Weights of a small image flow-matching model: muon at rate 0.023, batches of 128.
Rows from block 11, named by matrix and row number. Each number is 500 + 25 x the weight over the matrix's rms, rounded and kept within 0 to 999. All counts start at 0. Numbers have three digits each.
# emb: conditioning projection (model.decb.0.1.emb.weight, 256x256), inputs 172-255
emb.32:484468517504476511503526471512494502532488519524530495511514462524485509504523489522520502499498501541503501513504511493511503515527474514493525493531508489518573484501511498496479529499540490524516491525517485501535512515538479488475505490529467488507
emb.33:549497476519543506466494500513510508479522522488520502488483473480496500486432501500514445500548476472490510501505512547521534507511511500529535513505491488517431494486468522504481503509517514564489507528502456525482451577487525498503504476515453550465
emb.34:482515462484483504521500529465499479517533487465479472501489540506481527503458483478497528466474513524517527507486504511496478477516526470516525495529511466508516501469552479521493510538494512507486492513483497506471519484475516493489530536495521483522
emb.35:444489527494507481492488515489495484436519496518518524502530470500500498540512516505516520518529514473467509484525510537488491495525508474503532498499501474510547469477537519497486478496528511542506527521470514463507485522501502541494457516530492513493
emb.36:533475443485538530502489476474505533471470514479483502479517494480514486514505494501494488500516494442468536518505518489485508501472495495474478551500517535478417482515505494484528505501512456507493491492492447503454469473456493477467468506495495501503
emb.37:530538481499547561534486524503497503497486466480484485467508510509511497491499497496468495488491490490480492499496503492497488488517505478487504507501496527531486456506504513475510471501488511528502511464484493496486519536492513460512471505471498494477
emb.38:464532527504514467520504462495510523528501532518473539518514505506469506508469484517465488486486523476526494528500462512471486499470513473516492481535514513530505521503518506493518516501522554512506514516469451501490507483524493479540549509483518497502
emb.39:556446457469462516492536540498526531538512473484471491500535535493501488511499513451529528512495490479528482506527525521483491507509528523589474556503504515489427528503532496496466505531508486509482492511486522521539522501459505473531511494521451477563
emb.40:509504513457488539540493552500503504499466508504548502469499504479511500488543488492480478507461522410499496503504504512497477507516517473483501498476475520499452507529480477485481490514531492481467515528515530456504500530556509519445513467503548504497
emb.41:516487525483556526515488487487492528546505523526524508502493435515496517479531462542502509533487502552511507525518495489514465505519522486524519527510547504501508503506512512467496516500521501502495487492530518503503524521487505522491494479502493499520
emb.42:547512489501465484524494500509494505498474469501501462497498554523538493489503493506487521500510503467491498468482493514499477505481490528512490477464494490497487462533498503487509486489494529516485493492506500502479465515514520487505501497494490495491
emb.43:513480514510425521485506501431522486548506471488511508522481488461475530500449512518508442513519497534526503506519496484451557518539510457492511469495510477484486533447481483490522521500532493468555501507527545485480501516472513501558473554491498507503
emb.44:455490497500500500497518530470533490490545509510552476480479491511510474512507479503482526543468512508518436517494479492462446479502474488544522515472492482479537483479461489510499464501547492475502487560508515519524476498517506492466530472496517491495
emb.45:492483511524548492511507481540493474485492481485477524524486491538489495512512510481491510529475511490487459506474486502515492501519499504474491462486498493530463502498486461520517509492488491479495532519490517492542517538463497481535503477486516498518
emb.46:485537490512529461466490493521523513480498519478495492497498541522514479503492519500493534509513461485516535510520502483510498494511493514475518499485496538503475496556531493470509493458477482476504535489499505489479512481516491452494498468510476483471
emb.47:505527462487536460539499486530521466509527495537539508499519490473499534481535483496496468489488513498527508511510515500478544470468469476487514475491504472475462497469509493511510528484514498502475504492508475489508477518491496503521511534521476504512
emb.48:541548495499476502467531505495504512498465492499466499496567478506510516517529513505520516491500507548505490530454500528481541491481493505465502478486500538461424514487489495509487538495467511437506527484530507525464494459504455506469528506514526518516
emb.49:524507518530470531512517484531512530464494483478491470519488498507519503478520473502483480512471484467494487484496471499542521500502483482490476504487470513524493447512448505497476474531507503513491502498483510508479538464490481490500483490466493488498
emb.50:486517505535521557512506491469470504537509480538505478507501527464489523436505529497466492518497469517522481479496502476497446477485479520488486455476473514546489527500497473489515454480419511509538481465531457468505496453466529520543476478474512455488
emb.51:373548554503444410462493495483491451496477540518487539520509516492463491515484502527509514472511517591501509540516484487484505502502499551521541466528477461534687497491508473499481483521477487560505554510491499550490470536537513504505497493507484492510
emb.52:532479501481483470502498487512471527492492494511483517507488451488498489524511537515521491495502514469493500525486540500495495493497500489498438489517479511488452498535520494510498509495485524473492483497521532518553513463506497515490519515483497489474
emb.53:510497451477515512486492516516523507497490529465539521481525460487519475498544549488483536502535508464484500480470464533501505506484482533480469526485482510513447495510483527464502473521476498483470467494492472560517516478545503485499530515513500483457
emb.54:502462515503503483502484509511504478513462486504508486523499517509502467501508520493492516493504515510484519504504479497502495464528493508501544486509504499464541506486509488535515481489499509489536486503509549541455492496515509497519515510501498537506
emb.55:471550489511530491526510516511502469464518486487514506543505504488509501549495465467469504527492505516509511461496524502521489559509517485524499516513486489470514537514533507523482503516479533539480495472500536507506495502497514466497534533510518509526
emb.56:479480538519460479475471480511494493511505489517447478516503530477496496509546487492516465455500487513504510531483510448508545520466524554460447520508480485507601485505507518555522551496495503539507508533474514501513480524515486521519512454467536495482
emb.57:433516484497534515490531485474468488518507520510516481489485504522483519513517520506531474498502496475514516476477484428506511523501462533454456552503504472525500546531483549483488486502539466520485540478509541475501472479485477547476422506518521494463
emb.58:513448486499502520544488490488453480504479484496463498498490498500504464503510484511486492500495505496477512486474517526490472490506484503495495530484498509487470528519478490496518535497476503509501483495496540467469485481514492505490507475484521499483
emb.59:502505482469525506436489478512465524550541493486447511483497544490487517494444505457554527501513511541499565503511491511503587505499501519511514518479488499524504484523461506515491505511478488483508474475505431511529524500499493505479500491509484527494
emb.60:504474514503462467492497491526507465491504533490507518484469528509505483520507483518509484492495515501500497521483493491505490480494505497490481487487496495503485511508493493501522520506495445472496523496489525507506476475539497523489498525524522515522
emb.61:480487509501478490462499512509483503500463471473483484496478487516470513469467507560492516499526472507506474448505491488537489518488520530510505522510531475486525496529499525516509490492518481500505481472508473466532511486502477486531523519474518502492
emb.62:570508526487535572488473517490548527447523495513496515503490503515495514457449483509473511508509469561447459456537524495494494493479484461474498481500488493487552465459467492490503517460451524420504464494482494493521566490465523495466461509498465494512
emb.63:481512547544449455506491473490484495512504539523519514492514497507548510519486481436537502466501517514489513482536491512508468528515507469530517479488518546493557571437516516494503518510512498490488474483505464488504494520491495538496491496516510508527
emb.64:523519474486551447493496494472514477486514545527490481485519537475468458492454522499488549496533520467472479518516505528513533492474504483534530546452499519511530452472527515507493504473444473510514530525503492513530486532525538488482495506513487513481
emb.65:477510477514532459507491518509497454507506490501486538512452512503486510521501506484473528576503501503512471552487492510464508522489504478478539557459515461517459536500482482491503465515500501509512495498501492525514550424489546520507539508495494507532
emb.66:395526645567488433580493542535493487513496520497459513534498476481524551517517539524485533502491499568486553518466491499516526504501477479484554526444489494476680489444475451505515500490527534477525507494469487539546526546521491540510534501513572507517
emb.67:543483454530494518537518482471454542466495508538495503527516473517523472414500498547491470464468495532509492464501513495469489458496508487489500479565526497523519500480461504492514569551538528538530493511507487432515510531502493501444470440511478501553
emb.68:522494433485621524533494480507524487506528505529488477487515477530522488467497491458482486475474484530511499443519491514487451504541474520493470532516481498519523489515503541495512520507487516493484486492499518473483498522512506464506541489492498482456
emb.69:462482507512505509517482459465523490481523483498500497506503494486531493540517471520494498531482495509504479504514493445482479516532508465557498584536520463501479485529468540518461512482527537507501521504507515482505542501468501497505392501505450523514
emb.70:486503580488488494481514532479498537523505501457506549529496522471500479511488515524528522498513521536487513500512519511536497515522501507502507480465458502484607475492526489550524477490512529471479493521528484530476492461517462515485552522494502519506
emb.71:507524472499455491522489498517501514515486511501545503494503489548535473478508484492545476504510516500495553520461500471513512523498522484453501497521501519507478545516480517481515511516525497505504533504476536492456521528485472453511471518509554511508
emb.72:535513501532543546491497528470491502530518522465516496492476478496517456485527478521503486486493480422502425481480475473524450489471494511518508422526479455508544445496513502509527528511534461483470469436469440518509505500529485430492468505498481498504
emb.73:540515416479481534477504490498497541459498491499487448496512499477536503446527508509479493467553517479512515465450496482536498462498520478476448513513507543517426524513492493500479484522459551475487456531512497519509491549528521465470461517505501492465
emb.74:490493513476551504520490496518530485545517471498514443484528496472484504509503472467509518534491492440516523520492484509520526503498508496478521512545485527499480481511505491517471462460495494490471485474518510494477535484495519531530530521503506506497
emb.75:522475458475498501493500510482505501531518497498501551480491493494488513508506557482503554511458480524513484503499487502507464473492516535477473499511524525511467494534522471503485457503500465466483505483486482527517483490476517500527518472523500507456
emb.76:526483466453475528474512499488486533508473478491487488502502486502501504506494423496494519542489476521527505494487505487511500464471483466456512461491495504490462528482503470483493534476511449465509498444550525471490529525479492530465514515502530496497
emb.77:493553532456501556461497525501532467507499446483498515520508521518487549515459501513519504491488476510515473498494545539503539513495479501500468510525534506517530500494516485504517475495511471496515525524513576513471457469580529539485530562497468515513
emb.78:523486502527535507484493442495510514508464481519519487501503491490474496499523476479503498471473508511494473505498514473493503506486466583483482509484473482479482487482474522516514479490503514479508456537483580489452515488509508504535462521484453447520
emb.79:463523568531384438502492495474511487481526497517474521527547511490516538500433496505518483467498501490517605502513469500485549523476508551500523481528498550500506481505527509470509550471506476552534532507488581527470494507488495540487551501487494532458
emb.80:448526496499382518505482468497506495513504492455481505492449501489459494480536494493488480476434480491467513530456506484473450527515489523401477433562507490462531568527489487459480535551563483498485550482465382500504442508477504521528507472491538475549
emb.81:459531451486473479477520529543517537478492509504458481471474540502478468540517513521489475489477512567514518542515497523510487482485487489526503530491505547508451553497491526540479495531494489507515492541517495450526506463489458460498459486512502516513
emb.82:465517528545479513494479478542499499500469491507492515474495495479503491476486505487505487503519469531512522537451488497455498466520546481488500466509500551473592470541450503546502484514533465467464543498485443502517507488524496486533524506456482491476
emb.83:521442489500533514453501468533522507518498531515506501477525508526506511511519519502475498481518513514494488471532522541492538496498504506539478525479508466531516502498533496507527522487444523528478542505476505488461506503467471519504495479486491524490
emb.84:450502537532499456507509490500531475546453476494527481570511495496473557481545518518477536459509510484495546472521535477485512523525533482517556513506474496497524514534509517460498458498450499511516519478510525488504486553496465463570473529486476519454
emb.85:541503461485537535467516516518485485484473508523491467514498491505510448496461506524513488486481482517509462482510500498471475468534484487533455562535552492505451525522500494487490577527468525474496438484502530489558494472465532479498492523510515524537
emb.86:518471520544553560502481494497471483502512463539503464534473505500489525525478483522526485475477505498497468447521501458497474466545491513530485484531485514459543494479480514500486514522489474507485502479492485517475496482493495474477479455471474468496
emb.87:494482519471482480496488553485484496523497549474582467487523502512501512505532509510507498528528511454477505526517483507482489520474499490533537498503496488469487486485510533501520453503519508519493462495505518518531474509486468500515512486508536471503
emb.88:528482478528550556499508512510515500487510496452498506507503505526528522534443506479484483519530537478469476527508497530510503516495502523493441473484522501529506472527556505501488487467494502558469523508508500530505486520521516496515508465493484492474
emb.89:529511540537480478486540525502473520406485495524557520533532561489522535497506506500518457512509491513512515514564515558506523513539506551493483462478526451504412503509505521492483505471525466522503513534507491500468518446463515545435527545476491477490
emb.90:439483494462507504529503511499493489532532503509472496472478512502476526540503508463502516502527504501495470501520507461522488504471478510513494497490505519533425484499525532474518490521476501496537499484502490521514484469504486520483504515527534481509
emb.91:498485521509488485525486478516539477475515499494474505502498483494504481504529495495493512513514504465503479525546501455466468526471530502518520479483465508483491506526512498493527498473496497480496503495492498539483466504519529514552548458516491492516
emb.92:526533457452492507460508434498447518447515535538458466474514545526470479503506483461474503503518512532490500506473480586552553484485490443523519493481486480482445492440488454484479508469519545521511492513508553458527522529452521462479484522494495488488
emb.93:532474488492489444484508473540477466548475471490480489480492518490462467498521468501490482524510515433526499462423494502507512534508500494535506427464492516461453531510468466490475488513482530487540514502539429501528506503508454525479466479533493479528
emb.94:490488508493487477519510567485484470512529538488523529503529432533469481481479523496529480540502503501514467472535499544493490518475506529498456504498514503506503474481501515501479473488497508486474470495469512484467509456487531485505494491510537513472
emb.95:497508511481421503566497518461498550467477491491487557470486500478539529493479551502498512527529526507475533520526511469516539484494526474492546555462499474557486520485517486562520477518498553525491500521470442489514486542526487514476525507498529514503
emb.96:518470519508551529472494486484472488497513481486487454522487499519548514467533528494475480474521479484516549500459494456491453478519463523562504512477503509519503464481506474535528529478471512440500498526465461510453539535505526496435498509488493473491
emb.97:512504588500433504477486517499442487478497512504491488500460478477498544478490501414501560478512463517517491481516525530516526492474508470502472432501488466518540559535502480478515458492453531478561547476533506516515472498482493540491535475510553492527
emb.98:451459529470578535471500507514519519518526452509500473514536478468480502474527521518472452498439545437524506516566494493467536549509499511549462541475458473476481522519504502520445433549508486506490489503471478546577537439488478512482447506516523533496
emb.99:499514436495497443509508519462512481507526477492515525489491503471475521551522524502534482506460468564471522509531498486478489530511491516474534518483568508567462555472482509493536553540546519577550515494519515490517478541529477469504515525534523562525
emb.100:489497453500508533503475536492535527518532517541510499495498489498488531518506467492474531518495535486504555525487479496524493471513514475483518546484490534494495474491502530490490509557458528529509465513489533490479529483458500450499534526532482492500
emb.101:495527486539545501525516496501507500506505487506516472512497520552513478549522527486494492547525479476515547549561461476492480537495510467518516506470500498534499489551523468519526485494529550534498503509484574527471521502483488449498533496511510496466
emb.102:480459481500551453545499516518512486463472512543471519503471492508501496546510535488518514477513567461518490482484515503528543477468527456497459519488491495447399560549512517501515475524506467526498475491459535486530531507492476493486487522494530521508
emb.103:498503436467555453525518521528491516532493490487461525487475510445450543461439496525508502559504461519476552581499493510531458551433511522496504496520512509495498472477530509553513512520488464470523518478522466464493529561449567499539524493483501508510
emb.104:526509505513439542507485497492528471500522476508514488545482521527480495462458461479533507512468526513465518521509484514504424502510533481544489550543475516505554466486473460524527494481477530466489473505501530500485471509498523508511512517497503495533
emb.105:511522521497430473520490521517529502590460501455498528489483478491487491533444536514492508438466529508491513475500491525508558478509497521487542527465457515489589463491522543490471489493487490513518493539541523519511516529503499570516481501473529541529
emb.106:479450589520511467514520521548508500522500488520538508519449456460500501518454556491517566519526491461492502485449487495484470536519491481558441486511499512471496495543509522461467492483469536456521476488513480511543526518472521535498477519555469505531
emb.107:541478461483489488526494495495509508510506497478486490515510502508518525508553499460495477532488490480493486520510493459508498520502519526486511480515522507466456486494534522517511501497491511498496518518534537461538473496509489471498459523510510537511
emb.108:523494521544571577465452512442488505474496513544565504562584492512507446493507510463459512448547511442491456480489483488502416468530476510511464496483456495468543448436481465450472506470521498432466459474439556526510514491514532470463488422500474436515
emb.109:524463479491461543484507485487515533487467516494497524472519510483517524446504482481472464517481497484510478464469524516471495501493497531450508529508518522504506511526536518556488467476499504526474490466527502551506492466512524489539482494508493499496
emb.110:465539435438479482502489495484454452505489503492504532454467533505466447507475476502517479512505480536483456530530528538468562512472519512496536466524500505541532508530502528505511474511463475506483511528501443511489487541528500511460495477481524508491
emb.111:456511482493497500476503476489514480540495501525482495500509480552533515484504477470482482515496496476526455466521519462523548527492498518515557517466498496474436533541482526521483491479483523435490518506500485518441490568498485460534493477486482545527
emb.112:500504462506465532506508487499480508489499528500507494482515525517530478483502484487488525555554499549518461533534482503487523499504472517511471476475510479507400483460478522496497489492486479530521506479502453497480517478523478449495516525491487483492
emb.113:516492451492497510494483492508513523517482494506508499469481479502503496488501531443510550522481484476506548478471505465504534499514525491509485530473504502502420503527471489501514504504480492480508510464503485495470516475490451508502519535508484508491
emb.114:560496424489460525505521499500480485501519509473503511489506469537498478508487496492498492491499492512479475526496477527508534454491494483469461529473504523515453503494524457461501527499516512541503491474511523460450457498489463511499479533486500504517
emb.115:485528515511515482510543520484475469507504524511468470487477500511503514499541526523484508503490504472516482479505497482504459477487500480475530478494479482496542511487502464455520489488510483504488522485487518505475472504503511501512478482470451513536
emb.116:471540452494494514515501507517505487503481489498509528486502502496484466521450494504541473474499511489513507541519508510517518472532515484487516550572485510500484503480480513479500525466497462528498495548504498464491466501513497499486505503513460547511
emb.117:466502527495493485487482513531534476518493551479485516496515509495500481519499469516497474497509520505509499500502537496507482488497520486514486508490490562479530473506472514497521510456531475555506501484485531535489477498549481509535475508505471492491
emb.118:526497546495501505511520494505523527488502494518477471498489539476491507498533485514537518507519485492535504467474525510489495484500479500497500501486511481487414492489502473523525494502523474481502547506509551515527469476509502504502477511524505505491
emb.119:518449567542558533476518431506450524474490532512519467530524486453504474434510480509466499488502475559496465491515486488508477501517468482489528472519543463491566471476460522474507487485547529462507464496509481509548535494480510568488529475497502459494
emb.120:505500611530504482501473433490498511517553486479554535571536535502498524496469535502569493422501511539470515445495471539487497475575489460471455510518494458501496537467483530477466541479486465515479493475479517502501455494462509498548445510488463429453
emb.121:475555488464527500480520533508526519484509523479492485477523493480477555525507499525521508509506514513505538480502486514525470520468506509499497510536507516506490542520539493535489469531498482551502493510505477493506504496488497482455495510491541500482
emb.122:491500489516496470545526533488524478478540488509494480495522518511498507507495506485506491487514510496502486452525522519436507514493522546549479490510506479504479521478537520515519510476495514485506526574507504467489530484502502487510499501518510521450
emb.123:528513476491531475486484503472486494497509466474506507506470490501547461515493465491485552536469492511483511542529516525496499512478497464511461512503508505497502519482491500507498518516507481515515543498507557478487490487496527506501498494472483471465
emb.124:576520479468466570485517491452472536410463512530495524480533529499520520485518496507492486460560487500483504505517507464534489519460506475524504456505515512533442492521459464527486530497482480499492486460528439451502548448562431543477589512497455492445
emb.125:457513459462489480475489502541502509502471496467516503489478476527488478523531498517469464483473489469503480514469520505534473495511496507485495514460494494517516528470536518473504499515475482501491483530477534479470485502475518500485523505525521490513
emb.126:511494618598421485531448484491487509485468487450462466477483496438501511498494475604460510551492502517460469455417530483515524468488460520422512348581492492525851412543527467496447531512593524459431474494517349524540468492538430484501526475484558428487
emb.127:454535476487470450476507512520481487490509497499488554497509503511519465511542490545512449462482533495497493544449505497467531496539508533523569489503522501494453495488491471474554520511490538536479535520500507524527538472481543492532493481506523471537
emb.128:530494438503506497480508494502497500489526500463481531506522479531482503470525542508484473492483520479476503485476482475511520530519490493508525482517504468515417495476504511450495562514513459488513513525531533469504499502502486516480523516492519504476
emb.129:490499493505471484554503474473497494494540520507507479494494480521478487488473482492490478528503476496485522490512524487518500505508483475475531524549491513471490479485495508489499525482512510480529491515513486526481532503478519492521511497489468512511
emb.130:508493526522569497523490472510520501501497501499502500494526496512499483526485498483538486501504503547485481487503498517537509501504494487473487481485500554527489482513485495491485515504488517453499514505506540464525511529462496509509490500517440475499
emb.131:473536542512485486558511470499484497483479527491508517500492476475502473481510503513507483489526505517469543509507479525524536496503467527472536508557507487514584509432526486534518463485496548497458518491505489531536485493468533524520495536466465526510
emb.132:517510480490480475507494518508529464488468478479484507505480527469494426535501509476493485485485495521493469520511518467502520516468456448504469460495501509466515514529503519528483499456546457529487539512517474528472525519494486502506530496478604508529
emb.133:507486500461509489499529528486508501513519502497530509507499467530479511473485485510538475490462478552506517482518519499496470509497520527520487505527492522526502510462532500502509514489511493442505489499519502480472484512519471521525503528507483509524
emb.134:512466537504506518496496524475458509462479500527477495514512500501509512544531476522486503488527501489513514494506503482511488517509512460527463537506520495470498522522465487487498501502519476468500515514483503515498499491464499516479464499487499483503
emb.135:450531509512562473508491496502525467510469469513514494508516491465518527521526467527478512476526505504495491469477506528529531532508482479509504496500522486492445540505509493503568482533467526449536510498500530484471492520472477555479513469492544463464
emb.136:467460557501483483534474454506477519528499508488467473501500498474493515519555503517512485534459516529494516484467498484498516515521500515477494469486496456502594528547501495524537492509516512508484513517487500504513513492473516481477522520500514532492
emb.137:516530510509556524572505516540508483512506496493499513491456472485518486484527477532514475491481505529482470464478535498491457517512524500511546541498495536463467490515502486494512522451487479522530443498512508474480505546472464514493533506482519504511
emb.138:492470504519544487521517552478487530512523530507493495498492520482504499498505493488465501526510497445465494493472445517517485497503506486504522489470526499508493498473494483514487482519515501504466533512514500525501512457514513476523470495496469498542
emb.139:511454462477481464481526502495539466508503456474474548506505493525526535527492529518540515513505505550513490475511468521469481512500505543499517516468499467554498469495490493527505552476474534478485471510505514510482506480530493491493470541501481524509
emb.140:489456505517510485473496488495503545498496499488501506478490492492492523486503514490504527503490523479488452537508481502522488474513488500511477473488507519497465471467487526466499511509496453509485457520478496510507500502498502488483512462500499487553
emb.141:537493506491501487493494469473468518493476489519511503496460531503508455489507530497494537457492493423531492458477449523489465483474490501559499486483491525512534501487458477544456492489503541530500484514474524480562476534499484460488502502482489493498
emb.142:483558626518454491455487497537494492531508468526515528477475482474499489532457483515488489533482471491477491504483478465498561479503494484524478424469466455475699502519506503563463490532490527541481476500465424453513495501492486500540532542478527494499
emb.143:509488529540486556502479477488458503501479543498545467504515467477496494513483498537453549500490477461529469536475530509452458506507502425464481554511509501502525545483496485517462485508494480513477490455459485506486524490549487502477504466505487516509
emb.144:539496479496516495541502496486499549514510498507537516510546502495494513452494480459534516515497492503528502528530545508493513516489515498486495559521512520468479466465521496469535511497503504485479474490498525488502484474529532493465477476517495495476
emb.145:535502479508485512500506490505484535504478468512519450481487500516529525481550501516506468511507516476498508508497494480502470461487506491530496562472555497501414468516468528498497502517490514530489472530507487484517492475519483490486489480479484493513
emb.146:467540442463442505515483510546547541523487491510487530469501532524476508473483510499489496547505511488494506527489491496496563522484505468476467516508523550470418498497510520508487513517515498480545500538519482491476470486494545514490459502517518538480
emb.147:498527440477486509492505535539491487503504522466487481498509511518497487474529520539470511486511498555482539440513525504525538482493511496494532476516482515475517487531523523531502496513517476525516499532525535482504489525513468496537511483492509485520
emb.148:503462493506503495463480480477512536526502507475509512499521498513503559482503558499497491516490508493516520495502514489509440497492517512506489500481474510498490475498538509486498439467497460474489486500482515498463494511525507474524477479504460465450
emb.149:480499496490447507486486523489534467492509490503491492532521478494499506468458523543468530529517511519519544498490478498484454509492481530499485544494484464530505496518495511499482528506478485503471497491526528492520491501525527516500536521503488537489
emb.150:482534451484495483510520473506532482487465518537452492471507486511522461513469494482482480443494526486513457525532564502479529503490462485495491451446496500482449480516535487473520519486477490527498570467465505527514481551539467439494483435498489463486
emb.151:500463515504504504482502520497486455465529530507497500506512502504480503556524514446514508542497488509484547486525489486489563499494549501496472510517514507515539542552507517506515483500531539527491494508507462539501511494473477495505470512515519469474
emb.152:505520510490474491519491505489471483513476476464495506513492530487510503485519510504512489499487534466485522531482485526481495509475494547475513468492477491492508479542498494465512474483471477524504512443497472516517515501518466496512496514504553495481
emb.153:492518501525556512488500529459488443470498451506483465549498517481502523473469465469422522518538476511531492485511465511486534452551546485510557475466509471463481537532458517487512502527489496486509486514509489486544536497453510522485494508521541472504
emb.154:504487492488525473496514515512496498509536534518487514504522515495498529504460493487510501461515509511535463558490492499535503497500497531485468514548493455498518483505484481451492496503493522574529483488497484467496513502544495498485469521501494460515
emb.155:499472460488492496486492488534473517500538501492490498509471541489489504514512483487522556504492501518507538513534540491504495511478524524496526479509486521492500536503525519486499504509519502484501493503484445475492501477511477514492477491532470535507
emb.156:511525502527499526494493521544528507514500459482515470507500521527509510532499498503501493507499469551490541514526528503491454516498495541500514441497533505531541515469496500484481499501460497467496523520506498514496463547488530484508528486506469508507
emb.157:542512483503445567423473470473490527505516532527551489492488513517529470533507517471500447467508535497498500450484502537507458502491486490535450567495492525500456461495483515480491469533497508523489499457480528510478512457515526490513477491515474519486
emb.158:503511522508505490498507500486493504494484509495487505491490486496494519450478472469527493445488488479491456511522498465495496456512502552495497506501488498523469512465504494488457485501485474443508463478516496565484522475484534499505515536506519509518
emb.159:433505515478522523477525515484500498467492505525512522504510516491480482543480517495512521499494535490527453548482528494501521464538527485488524503488509477547535526500503509542518487477514518533546563481519528531496471436482520504519552490510518524458
emb.160:484560548563456468459496472566525469497485480450479534529483488474499475469482512514492469511489473528481503513500560510474521485454509563477551476516491466489589498524538459505512515476530509507502498457494445521491486523472475521464472521472500509452
emb.161:467448535503557498569489509472535461493531523541496455546524530485515527544464494495525516503455515494496495509498482491535528495502541460514486416532519505495542528510477485498484513471479510470500517500485456461451526460509494461539526554484550501534
emb.162:531554487505510554512532493487506485494457462505506493513507511494508510461482507516510530545497498496492532466550474493497501516537489520484520478467505458507438495481481505499505497503508511480495517494514511510504522469513481484465519505497497478474
emb.163:524463549520501501566506512479510580515494485462483482541520492488502524473540494479500531498503504508512477491526478484526465496537487507504449565480509498451551472477498508516478480516483541488488504496459569487529481468479550511514478531470544442505
emb.164:496430473492511496531508475478501496540459514524487493480480502494507498508511469478504489482447494553517495496491487434482483488489491515524490496504488532473459489527445477475521502518525523500530504466536415474494489535498440461466500522519471504518
emb.165:491536485492456505505523538531504538552504484518498536461486523541508514542498560482516503466526531413511512478453509506474507499506516504512474580475502521506453500502493462500519498475487498566509482546479488476496508491475466507500541521502494534519
emb.166:524469461489500542475491474476477499501500494499525512493519511514512475492530541460477511486493489552508462487519527513473428526490476483507477536491523487486462511505527512550512496491497480503498490532518486472558462522493473494512474517517527498495
emb.167:515514489486459496471504521537504529484528503463496491497506463480534500518501491495517502510493481478492489518484520520492428491514507496483477457504500482529410497530542529539503525492501508525479493497476483480489486510513531515528476526485579513471
emb.168:481455516509514477458502532478510465489525521490511555502510515492511478485482563455481476494494472492509473489502496456508502555539468526499470490469491489482513481527501481503501448477503518499516495518475494494554497518534511483494477509509497483479
emb.169:531472486538497461473508501509509486512483544545506525539533464517468488479468456567480480519551553511536508497514501539484469468510535479460489497518508482515518513487463553532463515525532430449508478514502524510442516436477486510514464469486514492489
emb.170:444512498482514549466512513481495479544531468484500479511476526524498469531504508491516461492481499525480508461474523487457424517522487504494496483502507485519530544491479503488491445527522512512502493485511583521497521467520537562532519510488505505494
emb.171:492515498528492497518518496504513496503499470483485517511494524476480520511491489474511513510494474465503536507473509513476514495509524512502466448547494518497548516523515456523479518530508490489491494490510530532481527503533532494468496520485509517539
emb.172:554438477463552565435506467507476487498501513452481481493506450497481475541505510500519552487491474450497495503494518485500506496484503481539502537490558525512469526539463513542503458485542457434532521489534540493504477492525479475541481491512487532489
emb.173:526504486492524509537517500484492497517535474486526540493484492501505516526542516474487498448525498529500504512455503515500502466532478506489516472512535509515465457451494459484545504504511483481516497480532459485504508528469479528515537512498473485484
emb.174:505537521472450529513499498484537510521529471499511468475499490509526516514533520444472482496505482512484519520521511491509547514520510523480487487434477470522560462499524507507516466459527504525494504499484508529507513484477495507535489458507493469499
emb.175:495522499547469445479495510485444506486483545525474494514555512460475533490502513512506504480493514464456457500501482463434481472504504485482526532507481517500453503512500548540509494497523513534513490498478498473518492508484481460506504449493488526518
emb.176:493511525502501546518474465485502500475511492503495477497514477539504491501506499514484491441518502524523507470487483513512499519465487503470513475452478520484455485517513509508524479492497521525467527509495488534487487507475552509500525496473482458488
emb.177:492508529490512473498503481521499524529468486500523488507500530502489510479520507454490478522533509530492509479489507522526499493532492512478477532491487463484574466478518532524492485515516519493515481528497523506523489499520490474562490503506507463515
emb.178:450508514517521486491485501507499502500497487536502493518513517514487490520541508486487509523523483495487510479511468486527470485496481562495511506473494538511549503451498482498457479487486522495510486441461479526491510498522504503488511509532494520469
emb.179:514531504488439503497502508523490531506498515474490481486512530496484510469500516512475479509485528524493510478494467511512505476473520523483494562487517533518465542516537507496492452489488467477514493508514536501501495528504503543435534475507494498512
emb.180:510457505543529477447453493521512451497481536514497476510509426452513487451436445542408555433507511432454417508485501494506470434496523453519437486502443458503594463478423501436516566491510519453451452492458516508538532489483539440449414428502467480511
emb.181:452561487490393470553511519502520476517481496517469503508460500487490503508510475534472460515553482477540494501496508546475487531470517522523504481539478499522456507517510493482517539543443493530532557481485512483498535520544477500541548530512541546513
emb.182:465504502468477450503498498493490535495486505489497526522513515534499530493510501489518496512522511529512516553504525462511491483505534508513500492523484518496543544486509540512507444495480504525494486528483526500510505469485537524477525466486485495538
emb.183:540481458488480502486492511499526519490477495511484515496488482527473505483485527491541486489492496476504508536475488501528533536512484442510513502524531484493476492522495496497460510475507485520514483498506527468536501518507471498478521503526510486484
emb.184:488557494502438487534489478504494501502506532502498478497478466511537507509493500522525511492479558561531536498503517494491574480497484491488580500543501499464582488474512531499487485497479514525520515518518505486491512535508531510493450510511516493504
emb.185:506496479514533530450522528456494492497537431507517471513478539487453514532469462499527455501506472483511463480519495514516539493485479485556498511491511511520514510521462513497490478510516514488495477490501478531477439507493519504526524461515469493465
emb.186:542431516474535505459479497456532472479476511506512489500486522520507505487489460543488495479535528472497430529527502509527503532497477507471488517466516479485461491478466485457483527439505456517454508481493468511514528500509478487470473456487461479480